Rows from block 3 of the audio encoder of a small contrastive audio-text model, named by matrix and row number. Rows with one number within an expert belong to one neuron, the router's apart. Each number is 128 + 32 x the weight over its row's rms, rounded and kept within 0 to 255. All counts start at 0. Numbers have three digits each.
After each expert's rows are labels from the 100 clips, of 14848, where the router gives the expert most weight on average: "loudest band" is the band of the loudest frequency at the time of the peak. Only what is clearly more common there than usual is listed. The data: short read English sentences (LibriTTS-R). In brackets: how many of the 100, against the usual share in percent.
# router: router (encoder.blocks.3.mlp.router.weight, 16x192, trained with AdamW), inputs 0-95
# up: expert up (encoder.blocks.3.mlp.up, 16x48x192), inputs 0-95
# down: expert down (encoder.blocks.3.mlp.down, 16x192x48, transposed), outputs 0-95

# expert 2
router.2:109129133097136115077126142206141109185147097124091120102117084130094042136127173156123157137057102112099107128126083064150124124160179146117100099067170118051110179113137182118107134120123116210164116118108089088119108081081092131117131092151112167105130130117136132133130135133154075136
up.0:168147190172121127096181126132090154115147100162190137157147106106118093169134106111101172129167082128129080145095110080135110082121142155124136060144155115071178149128147081127096115080151149138126111119184114136159122076130151149127187108175179124099104134113076091126118078092174121162
down.0:054144058080074152177130162094132096104163173103149180116103100100106142126103128119126112138102205111121138106162102197150102172096104070111170103074127156057108136156117162172116180156174124068055040114082162111162066187143091161170087105094082126155188123093150128123172161149094152114
up.1:154194146097110153157111085116138102112105130091112109171139194099128131126103098196119148123117125159113132152145160153158128134134147176123159111138084145147123090130094171199130108102160142128107064159143142137148150080133071132114126177113234136160096093152102058119178146103099122133
down.1:167118064126118080088114095075097113180092117113145158138175128121118105115139118125156054134141112155152137140112189117132046150110110141129102091111157104116096102139175068194080127083158102193140110107156155110176084108146143194112089131106168082110112139173133137109149080101158084078
up.2:111150124125141138130150122154128117136136104139127138112158117134067078156147158118086144087181104153097128174134177104130118129090188176102135158162108132155127136113158087097104121150118141164092121162079136089130162127131090060110129065085161173081149059129153042132112109177145152147
down.2:147121160101139112112143157129139118088129162178125135089120137146144140126102136100108122150124175152144141108081054125135116112185098123160148104071108122114161107122126148206072146117129143152096155154136073111119123109108141107131155188108066112141126126122133071196102153137129103080
up.3:060093187151170167174109043132141109083134148143193078087148104111094120098142110160151140102104128152103113105090116162137099123059142119124131146168160131141145087097106113157153163168109137087171078121153164112078176127148141180121095132176160207133075102120122165107123160178125133155
down.3:173090136093178129131137138138114144111105119210114126135110131084166114163161164088154109170130152103177139062114132073103115131106253111116158091130106091139170109157116118122201157082129137083078144066152155158141106160079132119168117104123149109114108158114122131076128135099130123138
up.4:163112108147186160159185120149152117148144170093118086159131107133133072115132162082106183168153085120128185096171079118137114206162168180150077164132088129144080141059114064168160160098147149108090133107136115167158142148187110125119155122103149139131116068127159028153126106099076144137
down.4:131101099120166100105144085046135170110186077161180147153153128148131158155106091118134168094124128103158125121169155104094147139116164099110143132118075098114160101123096137104143139056156169143139142124137144163132142133094209093200166137167116078127098139132140107120084116120131104134
up.5:144134160124159090156159127137074130111101091111118148127086115092212177096189098143085102108105118094073126130099144118111152156130150131074139138151189097122112083120169143104118126130140114115152129126093169185103168142127118133127125088104143121141136176128164096093152158117144137104
down.5:158120108080108096165089111128139102158053108103139097111098118142170092143090185132162125133134102086146143097122115093132205138186168157118109103114134168116152175127124127098124140087088120199107227144075068084131141103055181155107072156129134146118135112160130145126191101101156153205
up.6:084132115181108147108147116141151143143145136149084107134162122165151072205121161155160171121122115094132143138095150169122194081106086126141120108117142144160103114166121119126151176137122104139105143157129065121190106140140121138161115133174061098096180148154119109051149092098108096171
down.6:152127150173149072134137180156133150163116099077157099129149113105081160124151158121135122139074108122088113146193132047098147174227088127140158148106103112120121160073102169122173121096144097152176098090120154118112172163062113117136179167116109131107092152095144161179125138179173146106
up.7:118094168132188115152120088137125150138146067108189135132150113066089119130077155075126116115102165159204124138094082133146171171122114080143141138168170113122077154117176083157149182094114117098177097103104141152106143145184134166104106103161152172143115103124128120092089137116116174122
down.7:188142169114133165154110117073109150191119062120128108125141134106129097119157094141133103089098123115125121090096166156119091101088091169109129147108116124112134110163100146058111072091116116070144083113146154145115145163147078159134131142125096079128086092104150097156130161131117065072
up.8:183181147172134157059112135055116147090079177137139181111136134182060150101184120126092158164173112114080094119134171155166133117126116158138121179107125162088142074117111082146066089137122114094128132137111106108139137104120101101085125090113112205143122123097131156178112112136155095088
down.8:066110124144168086088101156146112092188118142129119135145147141113188183126096160093152130082148098104113113161160132142078103098143161112074092106154119173149123115144123205157126169141119142098088106108149080123147106158126163120133171154098078074060153122184198130079159117110128124127
up.9:095113152129124132151094102174127091094115167121083098197129112154088060142152118169125099100066105131155099128123134110099115093103088147094137106122124191076194168134144137123099130186129128211095094132110132121102132120126140152073106135167099137078105105115101143138086115178139076127
down.9:109135157155111175143105114164098155091143160092067088134150100121119088058121163111121133101119132150144104114116110065156107136164135068121141146117169116145121161094207099171138140056143092155107089169109139139158090168110110143156158156115118085160115181096139154092092128150125134149
loudest band: 250 to 500 Hz (45 vs 12.1)

# expert 1
router.1:063141165155155096086164117162131132115115157123146126152106107169131108103135119163086139134062124074110137135112170191043128158177085151085167130087132089075148134126076100120136146146077068125183143100119112116105117097128163151106155148169134143119106200135095140161144165194140140153
up.0:139116108157048086189113100165146116105099171143124077175136097127100085134138123151154104128056117206148127165095110108073146116126111178108126057153138146062163113157105136150109117206115154150119135151109096136155132105116148153127158152187112111138195099145194129088071152109150096132
down.0:139154179093083140203168126079076099143183123149176138150119173155156164070139120109110103128151099080135138143084156103108159130182140166114157125105174069093099117158160192124128146138159132119080157168097170171125132180172132065115146175177086152153128164140110114119137104130062215137
up.1:132133176103118128054121193142118098173126152124149140083155097094093132073123130134170115161157109196098170153109095081112099079155172136139136138114152135103096135124137119094086128144092115111139145126125101117165122162097137201110146137156074128133158125136099169153098099093131122111
down.1:152118113085163118096146095097171151115145125159113123149110147110117124073093069148156121140156118137064112073168124130132153117079064181135166163169141196112138176121167160106100112106093168155085136138176148134155135136163164086067161099147138094173139100154089228106081106110176119098
up.2:140096166093139115144135153103111113099117069114111185109172164134132141118117162116154204127160116187097155117151119069131120168104102186141149174146141158130110163126126155169086180107098122083107089182130134115160109122103136184116100106165156119179178136131127194059146179074102105162
down.2:094120155084124157113170115109115137153119144066137118133152065135162114131168145141095119136158105082111108093114111181115156053103121100128142129179138127131137119120121058151152144144164156166211124074174113156178158137137149107108102167121157138136121135116132189130089103083129164140
up.3:077122152105133155158142123145137131148161165129134192145150143136116078151166156107110116149182147148139144144098092135170105100063077157131163057136131115116131096085110074155079099085161141125145100110141155135122103162176112169110133164155071087110144105071170209084131113131142162092
down.3:157163086136168088091121085107137134110177117163080118149115109150161173102131075143141056141101080115083082134142159084118055114145173156100122159164087084161121125084113161166079167089110143189136119111144108104222137136122090127068117161143174129089132162158161134148118096096167200156
up.4:136098065147100140163160112118131159118108086113110142095125126176133137168079132127110132132067136206099064140116137063160088097144141105135159107144107089104161181141106124080125096141099144196158022117101115144152155090070130137104109119137131075106100134173123093113143088122144135122
down.4:124176136084092122117117158132134110080154094166065151157123137133056097169110192066154167097090090154150132123076076111165145089109138137111109113159130155126153160133149122112151125166183146049112079147108118149145065117106119181140104133097115160125161102075133120110113135184154162200
up.5:135167102136149150103086138133152110107105092119108062163107165096154107148129139091109084069093170158178086138124170077180111076075180125114139157168127161151179177154064125132102135060148111153141106127132146119107108132148127078076112094169201146148115119134146167102110159115144148096
down.5:187105113140159105149115144104137130121087127090117129181098148159154142130088092132123135143121146117103105132123057111155135139147094142189117107118101127105172104154113130089147162166090139158179130145127094166128136110097130127095137187124099123137230103156155157158105127108144150114
up.6:193172137142118135178162132101087163079104107120152116164116108140165179090150114166147118143161154146139160127146136134088090147093138089167098135126117142182153092142098139185108134139106056068145094082151190130166126161155119158105152052135132097170098132133124147078169121065143157068
down.6:085112124121146104069116163097137097150129095143123110158131176181161094160126169128110158123048138080121141116183078183113151147084132121128123131082140143140147150135117089108168135140095089099119144112120151090090147183095187074120098161177142141159083091180126101124095165193149185175
up.7:159143148136115133070152117180139148137089218139087116146121130163098111118120128085133122119167105131076166135093126156090103132126110112143137144130127119136115206152144073113168188113119084156056178163120131100108102131114144117090169165116052172156206147127138169151076146115151150114
down.7:080130108145112132160128184108141059144156127109107170124157090144169063095174177150118110114103134143090137144137160145080057122106075125158107142074135167132131156131087148132093169150103127181096133078144098068166171113130154122147149094093084125226115131146114108076147138118163134185
up.8:131131098134093125135084100147096108145106193146150127127130169077139152095179025083114074161125099147126118143131156130114160197057091135149166185141144120179114070094115120118114085100123110113108133109109171151145125089158104166150121163171180074153109113152075147146128110064094113090
down.8:189173096099074106124168144144106173138123088115116101151109092107131147122107109139144155152097108107168138115108163127193152178174112066116141134096070117162126151076105114094091070075168137164189189127136060108104122087128076065158131135124106135115168117142091110193058120081116044158
up.9:115141124104121115108096067113105113112129101120127114136108161097148106115079073124128060163112099125096101132128143129147060058148184116118131120138099140114201101153151174160126164141135168115168205147168115140104114093127159152114156186154169154119141149120128201092130142056152164104
down.9:117140155125176157106166097172148081116087098127189107139110115122091120085091139119096158142099120113099069094160113205172104103154127201123201147127213105113132112130098053080137087137144103144201145107100116126094154135149119115114136088134212183136165093137138167122190160136110104151
loudest band: 500 to 1000 Hz (47 vs 5.6)

# expert 3
router.3:131142155101180132106111113135103156131097135114196181117134106113120137172067093137141109175110138130107087090138109217153126131070087071153139126129132137152124120118143118161113081078171143078165128100164102102142148127136081187157073126147175117138088083184070175098162119165129152124
up.0:125121129093073122114097153110085097123101113128122163162100161085126044156140108112073130134157115144120164144121081110130121119131129170120142116070158162064123100121115118097151044127148119169120157088098137148136125150055110159155158110232122096162121165120185152101146100050149092159
down.0:168075095107106170129141124126107131074142114113156190093082122070138133106163181123188147074139130119163120132106153107113113116125181127077145117094170135113162138133085077116101136089129102144147198113138164066129101081144180153114137120118134134109045123084142126147174212078090117116
up.1:111120088111109123110089154127127130157158078139140160091148123152062070196103100150165167128088128154107095137169142072137082094203104129115091103120140118090144119166107161116122089130105122212198106149153147136118129056141115115114154171163236185133128126119157101140149122156134146099
down.1:117102113157131159149177118090088187160116186128129094153121116139127114135159132143133048088136156194187113071142155193089091135072151113127149137146124172142171090073099104145092172136107185068104130134191126188149112105178108130139100104114103123160143138167117132111127115011136085105
up.2:127096101108127091132094108141103110154136157169165084093108132068134190147104089064167104144123207156151146133150149173085062210152139102151116105145140103144138133093157101110164158090073138079105143122126190133154145078135118151183108155113085115158127139113152187132139182139106139118
down.2:089095140104106152182095143247118102061117109159095086094105115166127142145100148160160061129117116124133119108130090112199173136139131099147165126109146129182069128071135126117181073162100087081103168171109116115171145111122135133143151154102141160190149113091138079121149150134088063127
up.3:065122180120157119105106144080157058119155111116196162136138107132123046111133131129106124110084102104135054072126107134123043170149173193105113125118103151094162146123179125123136188137070136133211123126114114151153111140131130143134118156132161171125113102126133186098159081200089136184
down.3:128081135181162122120187130126110116147129125117147133135111120125091035122162082120110188128113147148133195100171133161131146110112122107124138108161147133115145112179144118104105151089110133147127149094150161145135118042177156184120111122105183123173111139102153122093139104123158146149
up.4:160146065113114133150128159151107137138095143124079118127127136118143120189100133164103076137129151166130115150111118185206124160068109079171117131109122116105094175177148126164151080161181106121115164071119102158126191221115062098117099084119092061125087104143107111066165104124139136113
down.4:157111122131126111134093129168158162127135136155123139083143133122105149116134124125123100154148162103065086116130121059158158126160114159142126130088150131165095068096182169157140101136090089157122100122085167124107115193117088136081113138103109127100237100118142100114118143189163109077
up.5:187135068171182117201175138082137148129129124142119114132131127217125182132126193087123109152111147182152128124126105098172102124143108081121132144125087141139110137115118070087093125162079152095161076112122128106135135171147073144081114138132128123162146114124133142116154137132179162119
down.5:201164181107118137095100112151123138143146131128119102172143120120134136166121096154115186130155126152102158134124081075130187098148142099148200126072186073105136139129102156177165106128134146069049182151187096147119151128114110109126144111138155153060086177143153116133126065155117147189
up.6:192137117094055143142153151087121196117100155133102072087154128134112105114099065121119107131092113135103153119098117131189175101102114086137096110116112152168142099135139152190150134110142159110151161140152132175117127130188111174136127169127076145111148145144112146087146158069125153076
down.6:121105098127090135196115131145116166133176137133202157149209095132140127094186115113104108148140185136218118137132162115143127129104096155128125072158108107108091144137176127074135143106164136066093111147114156154148128165171099116134119124126153105102108154135128166140148160127120100158
up.7:114121168117133125154146122085100055156126081151189098120069113144185065146141154147102115117096095152083127140126119149103066096110173145127135076151135094067108086152134148105098105201140097098124115136116126143166163122167170132094072110175128182170125116110150186094181140115107179138
down.7:172151111172213136126108135082117108120138084123146116125130078115119070118105148177147122129123121140135152135121145173115140092079130128098145156136198158100160128106136130147147195143141139068148150113147112169201147149122142138127094125136101166171111100081116169142147080167125126153
up.8:097141081178143081136146135176101169143097097131105211123155123120165129147167132133159137149196141162091182125140181081103088160139108161155132145184173129137102119112096161119094084088065134163077143147112149141146120121109153099136166076147087053130167130115095114168148168085110121072
down.8:152123140110189128135172103143147113160107117073190145140144131130079153106104138165124158150115108195081156198145081136179099093127125132159122102153134114140097096063086130125069103077172136086187110105102134131109095074192119113130102113161134111133166066118136198109152105093041151118
up.9:044146122127144152126140171132117152149097110086082110149132099134126085126155224108081142081120121092156186110130149075138162087206151170117122107181119097110121099109173173136085048154089137144170121112149139081163151094140152145159132186081075138089108148140112135128151085132148099110
down.9:193091107088183076169141060126131161108143087131125121144153147105200175111044138174149124101117080169091135114116172082157079131152116175152111102102126064073142158151127178166146100113150092112129084155157175116081119190114148067180126150165132157140101062086061157129090101106123149106
loudest band: 250 to 500 Hz (44 vs 12.1)

# expert 14
router.14:153122103132135116176120093101155128127142068156113169056167124126157113095146143138113137107103120155135104087128169093104103198151167120097122150177067159141123111114155137111180089125119131034144068149158187119112169132088079134170116108140172177138132083151197115126152152111111115157
up.0:144139078110170131130178135154137108115114109125176129179120134111081134173126093125141126121136087097189092093149118116168170199060161125126152111081127145055087125125152075133075104065122122166149154129163093213134083101196139135145113127166102134126072136107148151144192127114135219099
down.0:081173083120104107143078127183120170112170132139190115131183130096168091136156102135115141176106127106127156129087078143112141133148081107128118142139126172145094071108158126140123162184140137126086111171101170162103095054138095114123123099120114166113139206066100132058096153146064064097
up.1:168141119138112155110078159060127180108113130133127147125129154126162213129171064107113112141206125120123162141083172128167056119139143113132114140124128117108076088092143121107147112085130133099116136148109124130154135151118088144116118118183187111142191138130157132099139151160111110089
down.1:105118050156151119156134100070176175097145101204118111084114123164056125121137103127163153171122148138137133115128126171145129153125145107140136098113125103173143140149126116101121182177102064155074142104212171111178135179126081147160131140121102152145096066160160110128122099143109103178
up.2:112144160153108096195147141081126083154121081114117143096128140087175131125199151102150143087120133147116166088090172138139128175129142123121141139133111147129170097096175134121179080183183151058082068090127156142136139174097068115164152171086122129137186060140178140131105093143129084156
down.2:199138112117142171214121094134158145054150105164137154143148103111141139138135089136152114115148127091163143081129146138145161142063073070083155111104088127122144139126132117158077160134169157061139106138063169189154096169147111084147126113134071073113155134118098129108150180141147136109
up.3:128090121136102169140111177114144147127150091149185155066094173094151138160136124051139143104130154141167122108093132186141095107097109140165173167126115153092100130115170118121166101113109172105172193141182134120131130162138068186117124142132138116178168112155134171146126161143173084142
down.3:161108165108137158091116177124127135154187157186104102142121126163124116129179097120146103095154135095142164099126128125157142087066112129113102107131167114116099118085071105137094114093144139151123160110113171140132109218149096188109139082132072139127198149124063169125101127194098129111
up.4:160106135155134060104112135073094142158166144141129186128140150150046121113140177102117145159172128155071117111148127167063140130195141093156125203117154135149111124126120157133098147139100108182090173117106148088079164149127081086117131080133119194137165139137174121119078167113111072127
down.4:119110151116155144123127086122171132140084152133113121165104142172116156110081081092177155094151104099136161152188138069068109078136160111080068066129126043161130149094086138144134163159160146117096141113093189124192115069114174081067165169118114104098054132150155121140189128182128072132
up.5:181087102172118136141123101193136178143180172127078186123112149138121194151160131067116155131165074115161118102131118147134115117073085139138120136101119115157130159133126122135098140069134129099086086079120138191136090147118108113191113083150083100131162083152091087103091104154099074129
down.5:132121121089154137136091130144136148113127164083196150092104141125092177099122072131083158175114161070124108134124160131130162114154167103171181163141119039093179123120174119169120156147062119088161159116212116125119129119139160149105145127104165170119097184139106165047139148194108108158
up.6:140138095147141071089244194166146124121166135146111175162138086153153111111116175112083149082092157070123172126126091134088143093115180114137144129108119086098115129130126146127133183158118137148110151108174117093133079195101172122136110141063128147095185123087119139103080158103153160108
down.6:113160128154109113077157136177134115200112140105126120122111147108151105150057113115122130140183133081056135146141172112132060161170161122134173122144112118127106169152125144095154100114139107211043141132147087167168146074129150120109153127061149134102159146087112110081093102177160100158
up.7:087131122165146157154134162098106077197129088153163122126103112104084144136147107138149136119131164052090181148129155113131099060115138117143124088104095101145137196123160152146137133178156151167055089148108140126148147114072134118138153149106134102130128078153208081105149141145165107093
down.7:175130111166126102090135107137139177089083142105115095142151119082159084168100090172167124116131093131138163128100172157145212109116149113091128119112155146137120090165117166086155114040148155110134141086134129129147106122099122182124124096107098143122179143082109157090088113117133116126
up.8:103085162139109143145083139141153096164144098148060169146103125115102107144145196141133172111111116181123076163165164120142098080076130123137122080129155090060124129119168104115111107100098125157217100132150103035146178104113169192114107126188116170157083119150119097164158142122159096107
down.8:082108155091140104071185100130138133164124136090114100128121082169161165109109106117084176125147107079091162146128100101130171161148140153117103169091093117120060124148155134046178120127138109078120139140140096130100150130041163135117110102145192183125086103124142110175179103146108132142
up.9:140117158125151136101140089186099146180146143079105061122103097111082086124148107106130105117110160157132175104125149183088147110068135055112113143121194117132165143155080137098129138136102191182093183108151123178208172087148123127075134081062092133121158085105111159110051121126161153086
down.9:126132138121167176136050195095084129137157096140098126202124133135105088096158114102153152131159146179129110134186158066140151101146134166162121124112162089106083170131128134101159142106112117146076092146107141114127147175160086108085098132119137187093170171158119129139097124091126191095
loudest band: 1000 to 2000 Hz (30 vs 1.5)

# expert 13
router.13:169169110156127129159169136090126125106133144128130164122114159152173188130127110117100075116173157163104168105119135112123129087086112153155154133113109138123125123106141117137108144130134132080105157120081120158185118160141157143133148185103109089177190090108157159066140086107096147161
up.0:102097099085141144196106112183127154121139142151109055147139078178074070125136124162109158132094111105192150151126138146102107096162126078123063158108105129100145138126081085109130151106123112126142184140141150092129149142159125109105141154174107104096102116118131161098112192149130195129
down.0:073165117111120119181137091114160109083200160158100149111129133152122131140109123081121101128097065141176186139095113111122111135131125094065089110097065125200183132100151104118146148055089123119139206147115135086176159182096083107168134130120119109124114093148092150138095146134152154116
up.1:146118100116115116171144052124131189081137114132211137180177117125131163094086128143078123133140133105167053115154143142112181134109103126134133125156119116144159119129157087162148131131144132123119053100103172176130117122120183114147109110133255135080122112099103108178126119163112178141
down.1:163137115090161134125129135166121196033157053115159182145114130139087119113134123161127152077161182137147063134152101122133176106139151113123147131196125093126098141121107159131146116116176137072134150121092151093107090119179106097148115084151160122122125187087106192098142095200119150082
up.2:164154121152091126075142093126113131134136091134124075156124181175151153156145158117153104147138120102101159159156130149154130128128100156075134141154119148081119120152094156115129101156133141162092150165170130135111100137099134054146166201113151110116151090133125131147090123082147151127
down.2:196104082085114131140152099138149167135107168131150076066135111104108114147085133192131129071150126139144124123145137173118100167085192138156083109099130154158100113127167092110182098110145114105111160069110122142177154148135151161100159058080171136139116095199080081111179093115104156188
up.3:138075108101138096149161144161089125134160161122131079176113171159156218105124114110087177110107125116164143129119145131088135113131099135089112107177122104173143140182110083148132115116164099120087068152157114139109117134190139155178108144144177113122132137139115162096167079177106077096
down.3:129167097209120140173095107110133179158113101126121121148198108092143081139134069201153136097063083095147081088122146125125118136139131071127050079126128145070088139136162129119111113093134067141149162122107117138123113089140133112132165153153180139150099117160107134135123106131123140117
up.4:133108090158151080077145157151134144098079121147161092128086154160128171152135104147130149110096148065167113155130145137148097126102114101174136110165146136132124090094150082129070118098134102120072161104173114132080115129122171135137155142169185188131146120149134115188175103125130131120
down.4:126167168084153159111151051113122120118185140151078206107152119101132179135062128154130095158179152108088140109112093080148081160141145116121146142079123127150128166143145185120171154109133142126121082145127131155124109186145085176154118080183097117130083127129131150087149199127161179156
up.5:176187113135150120089134091102160124099144079094141143101152191118082149146138110106168167119133133183097141158134147103081067126124123114156161124142135162133142093168117095112125094122119111142123130135180165136111111077098154102155166136025136135169051094134112161157122072150146192141
down.5:194099134157152115144130120158126143125142100174159132139094111149126152070117154110123093108094125110139143149089112170129121082093132161046103103098197113161126106087078081088081184185112146073136152098115136143157053139148161117138113163083160183098110091097183111129084114094113116206
up.6:093118095110101100168126116123121120103092180156113129118147100102115133134092102115074128123171115118138078127112093094171122144103131145095103101119074187111174092109182119143084101086167136185167152174179130150140104131164084118112115135159129095129129143116088140108061163180110203096
down.6:163153111166101149095100155142085128121103095101143077144096109193138133127143130193171193100133115146111112143139164123097118084138074142136135142118190121084087155091082229206120102132194131137094109094103146104070132143136141163127097134128113174120114157112140152110192099115157068133
up.7:085110183129171132092161137167125085131111111131125127192146137162080095091164180133068117119152154100126216142141096123141137123142121197105171084128084114132147113126122029153104121174115172117080121183158103127139097075166184127118164136102125161118103153077191178159144143110148149155
down.7:134153149139135103137163130171181173059141106061096104118156172149125109142093155192114121115091122137117098185156163100075167192104102082102158177156128156131169148171116154065149168171100105086105130134102155179170084105090163182126133197106175131144095113109052097174155159154114120141
up.8:175178111133151094123152084143141114133079113127179192079136171132146141083100132132116111110129134087026130108140114080096138166140148168150152148137104138079148102126148118146171154157140138152146205157119153116150124131088132131119169167149150134143149102105137096133118163137123202152
down.8:173115159090167112072149101137170149114153157123132121123079150156134080146149063145139149129144155187132112170163125117144117126071165062138105086095107096148147147135086158075145137156112077152119105073132128128150078166069118175099153115063153132135102060137182160112108094092125138146
up.9:105176135128160113166121147111135129089115142134176141170086128153138162102155131107099112148111071108072137128139136200090072125201127200093135113104108139168134121126076062181106110156122118069107137125103161142179119107130177151145173099147116144115149120193091122174163148116104157092
down.9:150118133113082100136146142102126129130157148172170119154085116190098162162111082130133094142103075183189211194112050119096161126155136107136098129147122105140132120104096163149128157083140138151135119196107080116090120159119166129086116188109110116118134095144125104182121107107163195180
loudest band: 4000 to 8000 Hz (77 vs 4.3)

# expert 11
router.11:108122163119161089110182114127114123133084148129129150144132131165140173111146104106148131146147159136156147151141186180072177212104118125147134151154137121148115148109125135051169111121120118084131189131153158113115123083162141137132137109191193132135117141169185185169170101111047123165
up.0:097132166142145108127027105167101121115137105125142131108147120147087097134116117040149122141131107105199118176143081188116129116181140146136180136100167137079142111149148086174156110088112148106128088160076158127153138081068091178124121109110113123142072093122121195089151198122150100127
down.0:138091112144077135171090197116122118112139136117100154134058140142142156132152080095168172148101127141143120118077126080145117137133160114110107129125169174148165155134138048155095092144120107175165141099148075122132149123175163127133126084146095153064168058067123136173077140093160148140
up.1:171118126112135100139163143142167115116140129131098100131096130103106133116128125179161084074141106166095134133114134103048053102087155096114138118140075143146141083130148159114091096118118195105092188114160192125168175132125137120108175174130087148137121102154175170120121111103158125155
down.1:153158111090144144198134174042115112109153133160153131154196129182144147118078131115135115129149169095101128121119112107115169141180163136158166117108189153121127126138126101078119148127106109121154134145082143143077169047134144179182121150111130148200162092121158112079163121151116154188
up.2:137141141142054139100088106092137128160144161135113109134108135165152143130100099203143131148128147132110098155137181176162042078095147109143107052142112118097108124132100131138147187134125107159113119139151116102167097160095133168147121091130146163133142151102169099080168137245113125102
down.2:175133149127115077157067115094065092075156157126128129105201120215127138137116146143150093122158100124175170143094052127113179167115060112111145157075115172147162117130142168136091110122135093134145167134115155063086183155116091083107056136139088105137108057139121164079113096134108138154
up.3:115168173120155112093137106127133123124116124091096191113131133155079115111164100127118167105225126139101108096150163145090133147075120102141130115110084119149148089071147152132114099073104134108100187184078148129083151143062100131110163196103077114140122089179121204127105133167099094091
down.3:102120126149135155118160114100087151108171148151149143166120145103134142088132130126090109112110172117078185155123149074181129091159198114121134179122202157078056105113152118130161147140183102115101141178096109118174097084134148093154162089092113129137163125114143116094089138101083177170
up.4:168101143112069133124071136091129168083092156138139139109145156152099121120129101085176100113171095153123123125122084105131203150157097135105129161095031136191115128138145137128126132063139165105158171133089156114122146095186144121121093137168209121108122136118117152134100112085075203145
down.4:083161113095158163162134150140111160115159146135152142153142085099092129061109105156123142088104091147063122155129104093161129136157204087129108089095179072108103114151153134124084112085134069143093080146126105163114083175167109142150155144150037093187122136132160201119101165197092139106
up.5:133094115095133110155101122119148136156105131132140102108151129164153177142168099129165143137134154119162135146135131132082090137033127104155136167118116145100177094129174136132145170115133114120162182062120149158122146184074138125122149112083035105149099098141152195069086106102131171067
down.5:151130110183135131160140122116151181160133152128116136090135192087135145136100135103114104147151096089096108119125093128207145108135094107112088111119204102145084137154086049091150123129115135052059107154093128144153081135183134134130065131114161162160180113097141064121120146159164108145
up.6:159119148094130102136082148126131128125114072091129140097112127091101193127141176137117121135174120172141156128138125082104107172116134131119140137123133116148145074112169190141105116115095081151091135120100130107117092138121055159166122161082097086145065166121167100144095081082142144145
down.6:102047154156133119114115132155152087149119138139193091102136148088088097128113160067128176126088154164127170093111112176142094161135081069131114140094254129103116163087130174049138090154115141096134151155119100098116127126153126192115112053121136106127149123163129214091120160155110105144
up.7:147139149117113107127092116071130169083161200130060134156131139123160192110132105177111069125177117117113106106138080172093149119061153113119100163119143156117095153112122190097129116095119158099147198159140154169144146181188074123114121168124100122122096189102157149077110112145105143110
down.7:089118129085112142125121149119126140127180146125137165181144105151144126121090103144089126160185139109142073132173139122130111138095026148126124139068147100133081127166139168111096151141176156125102144141130150188133162158128084083112137129145148076124123113150071161116101101187084218118
up.8:157137175113158093115115091115140026155138120153114095147122122105110074101114099128124122154168125121142101143207087136087153138106113148164132131138102177152148126169123091157149155084143106080094149163122126110132069132183163126130127155134097131123101058109192171173102153106168131189
down.8:088082118152084144094140125152105121102080183184095150152112167040061114138167079152152100110100153082103105097113133134186080145088140093149123080096159150138123112109163150119149172101122147060051155150133091195133131117168111177109127149136124147110134131160131133128135092165137159075
up.9:070104091119125121148113116186156080100135165163104139145155116139116134136163150110096146127138140090158108100172144122131098148111120130168131081137171112108096123102147103171150183097115132132203082129124099097108137126138124121139123145109048134104149147130057052111121150164181145128
down.9:182093097143144109142136132193119139129135115139186124146120155108120112139138074163096169122055186174117122168097100073103124134139189122122139160118132062131124146094058095079075090067136108138135213123102098101127143145128099140131103120155161146113157097093153111069145163140168104124
loudest band: 500 to 1000 Hz (42 vs 5.6)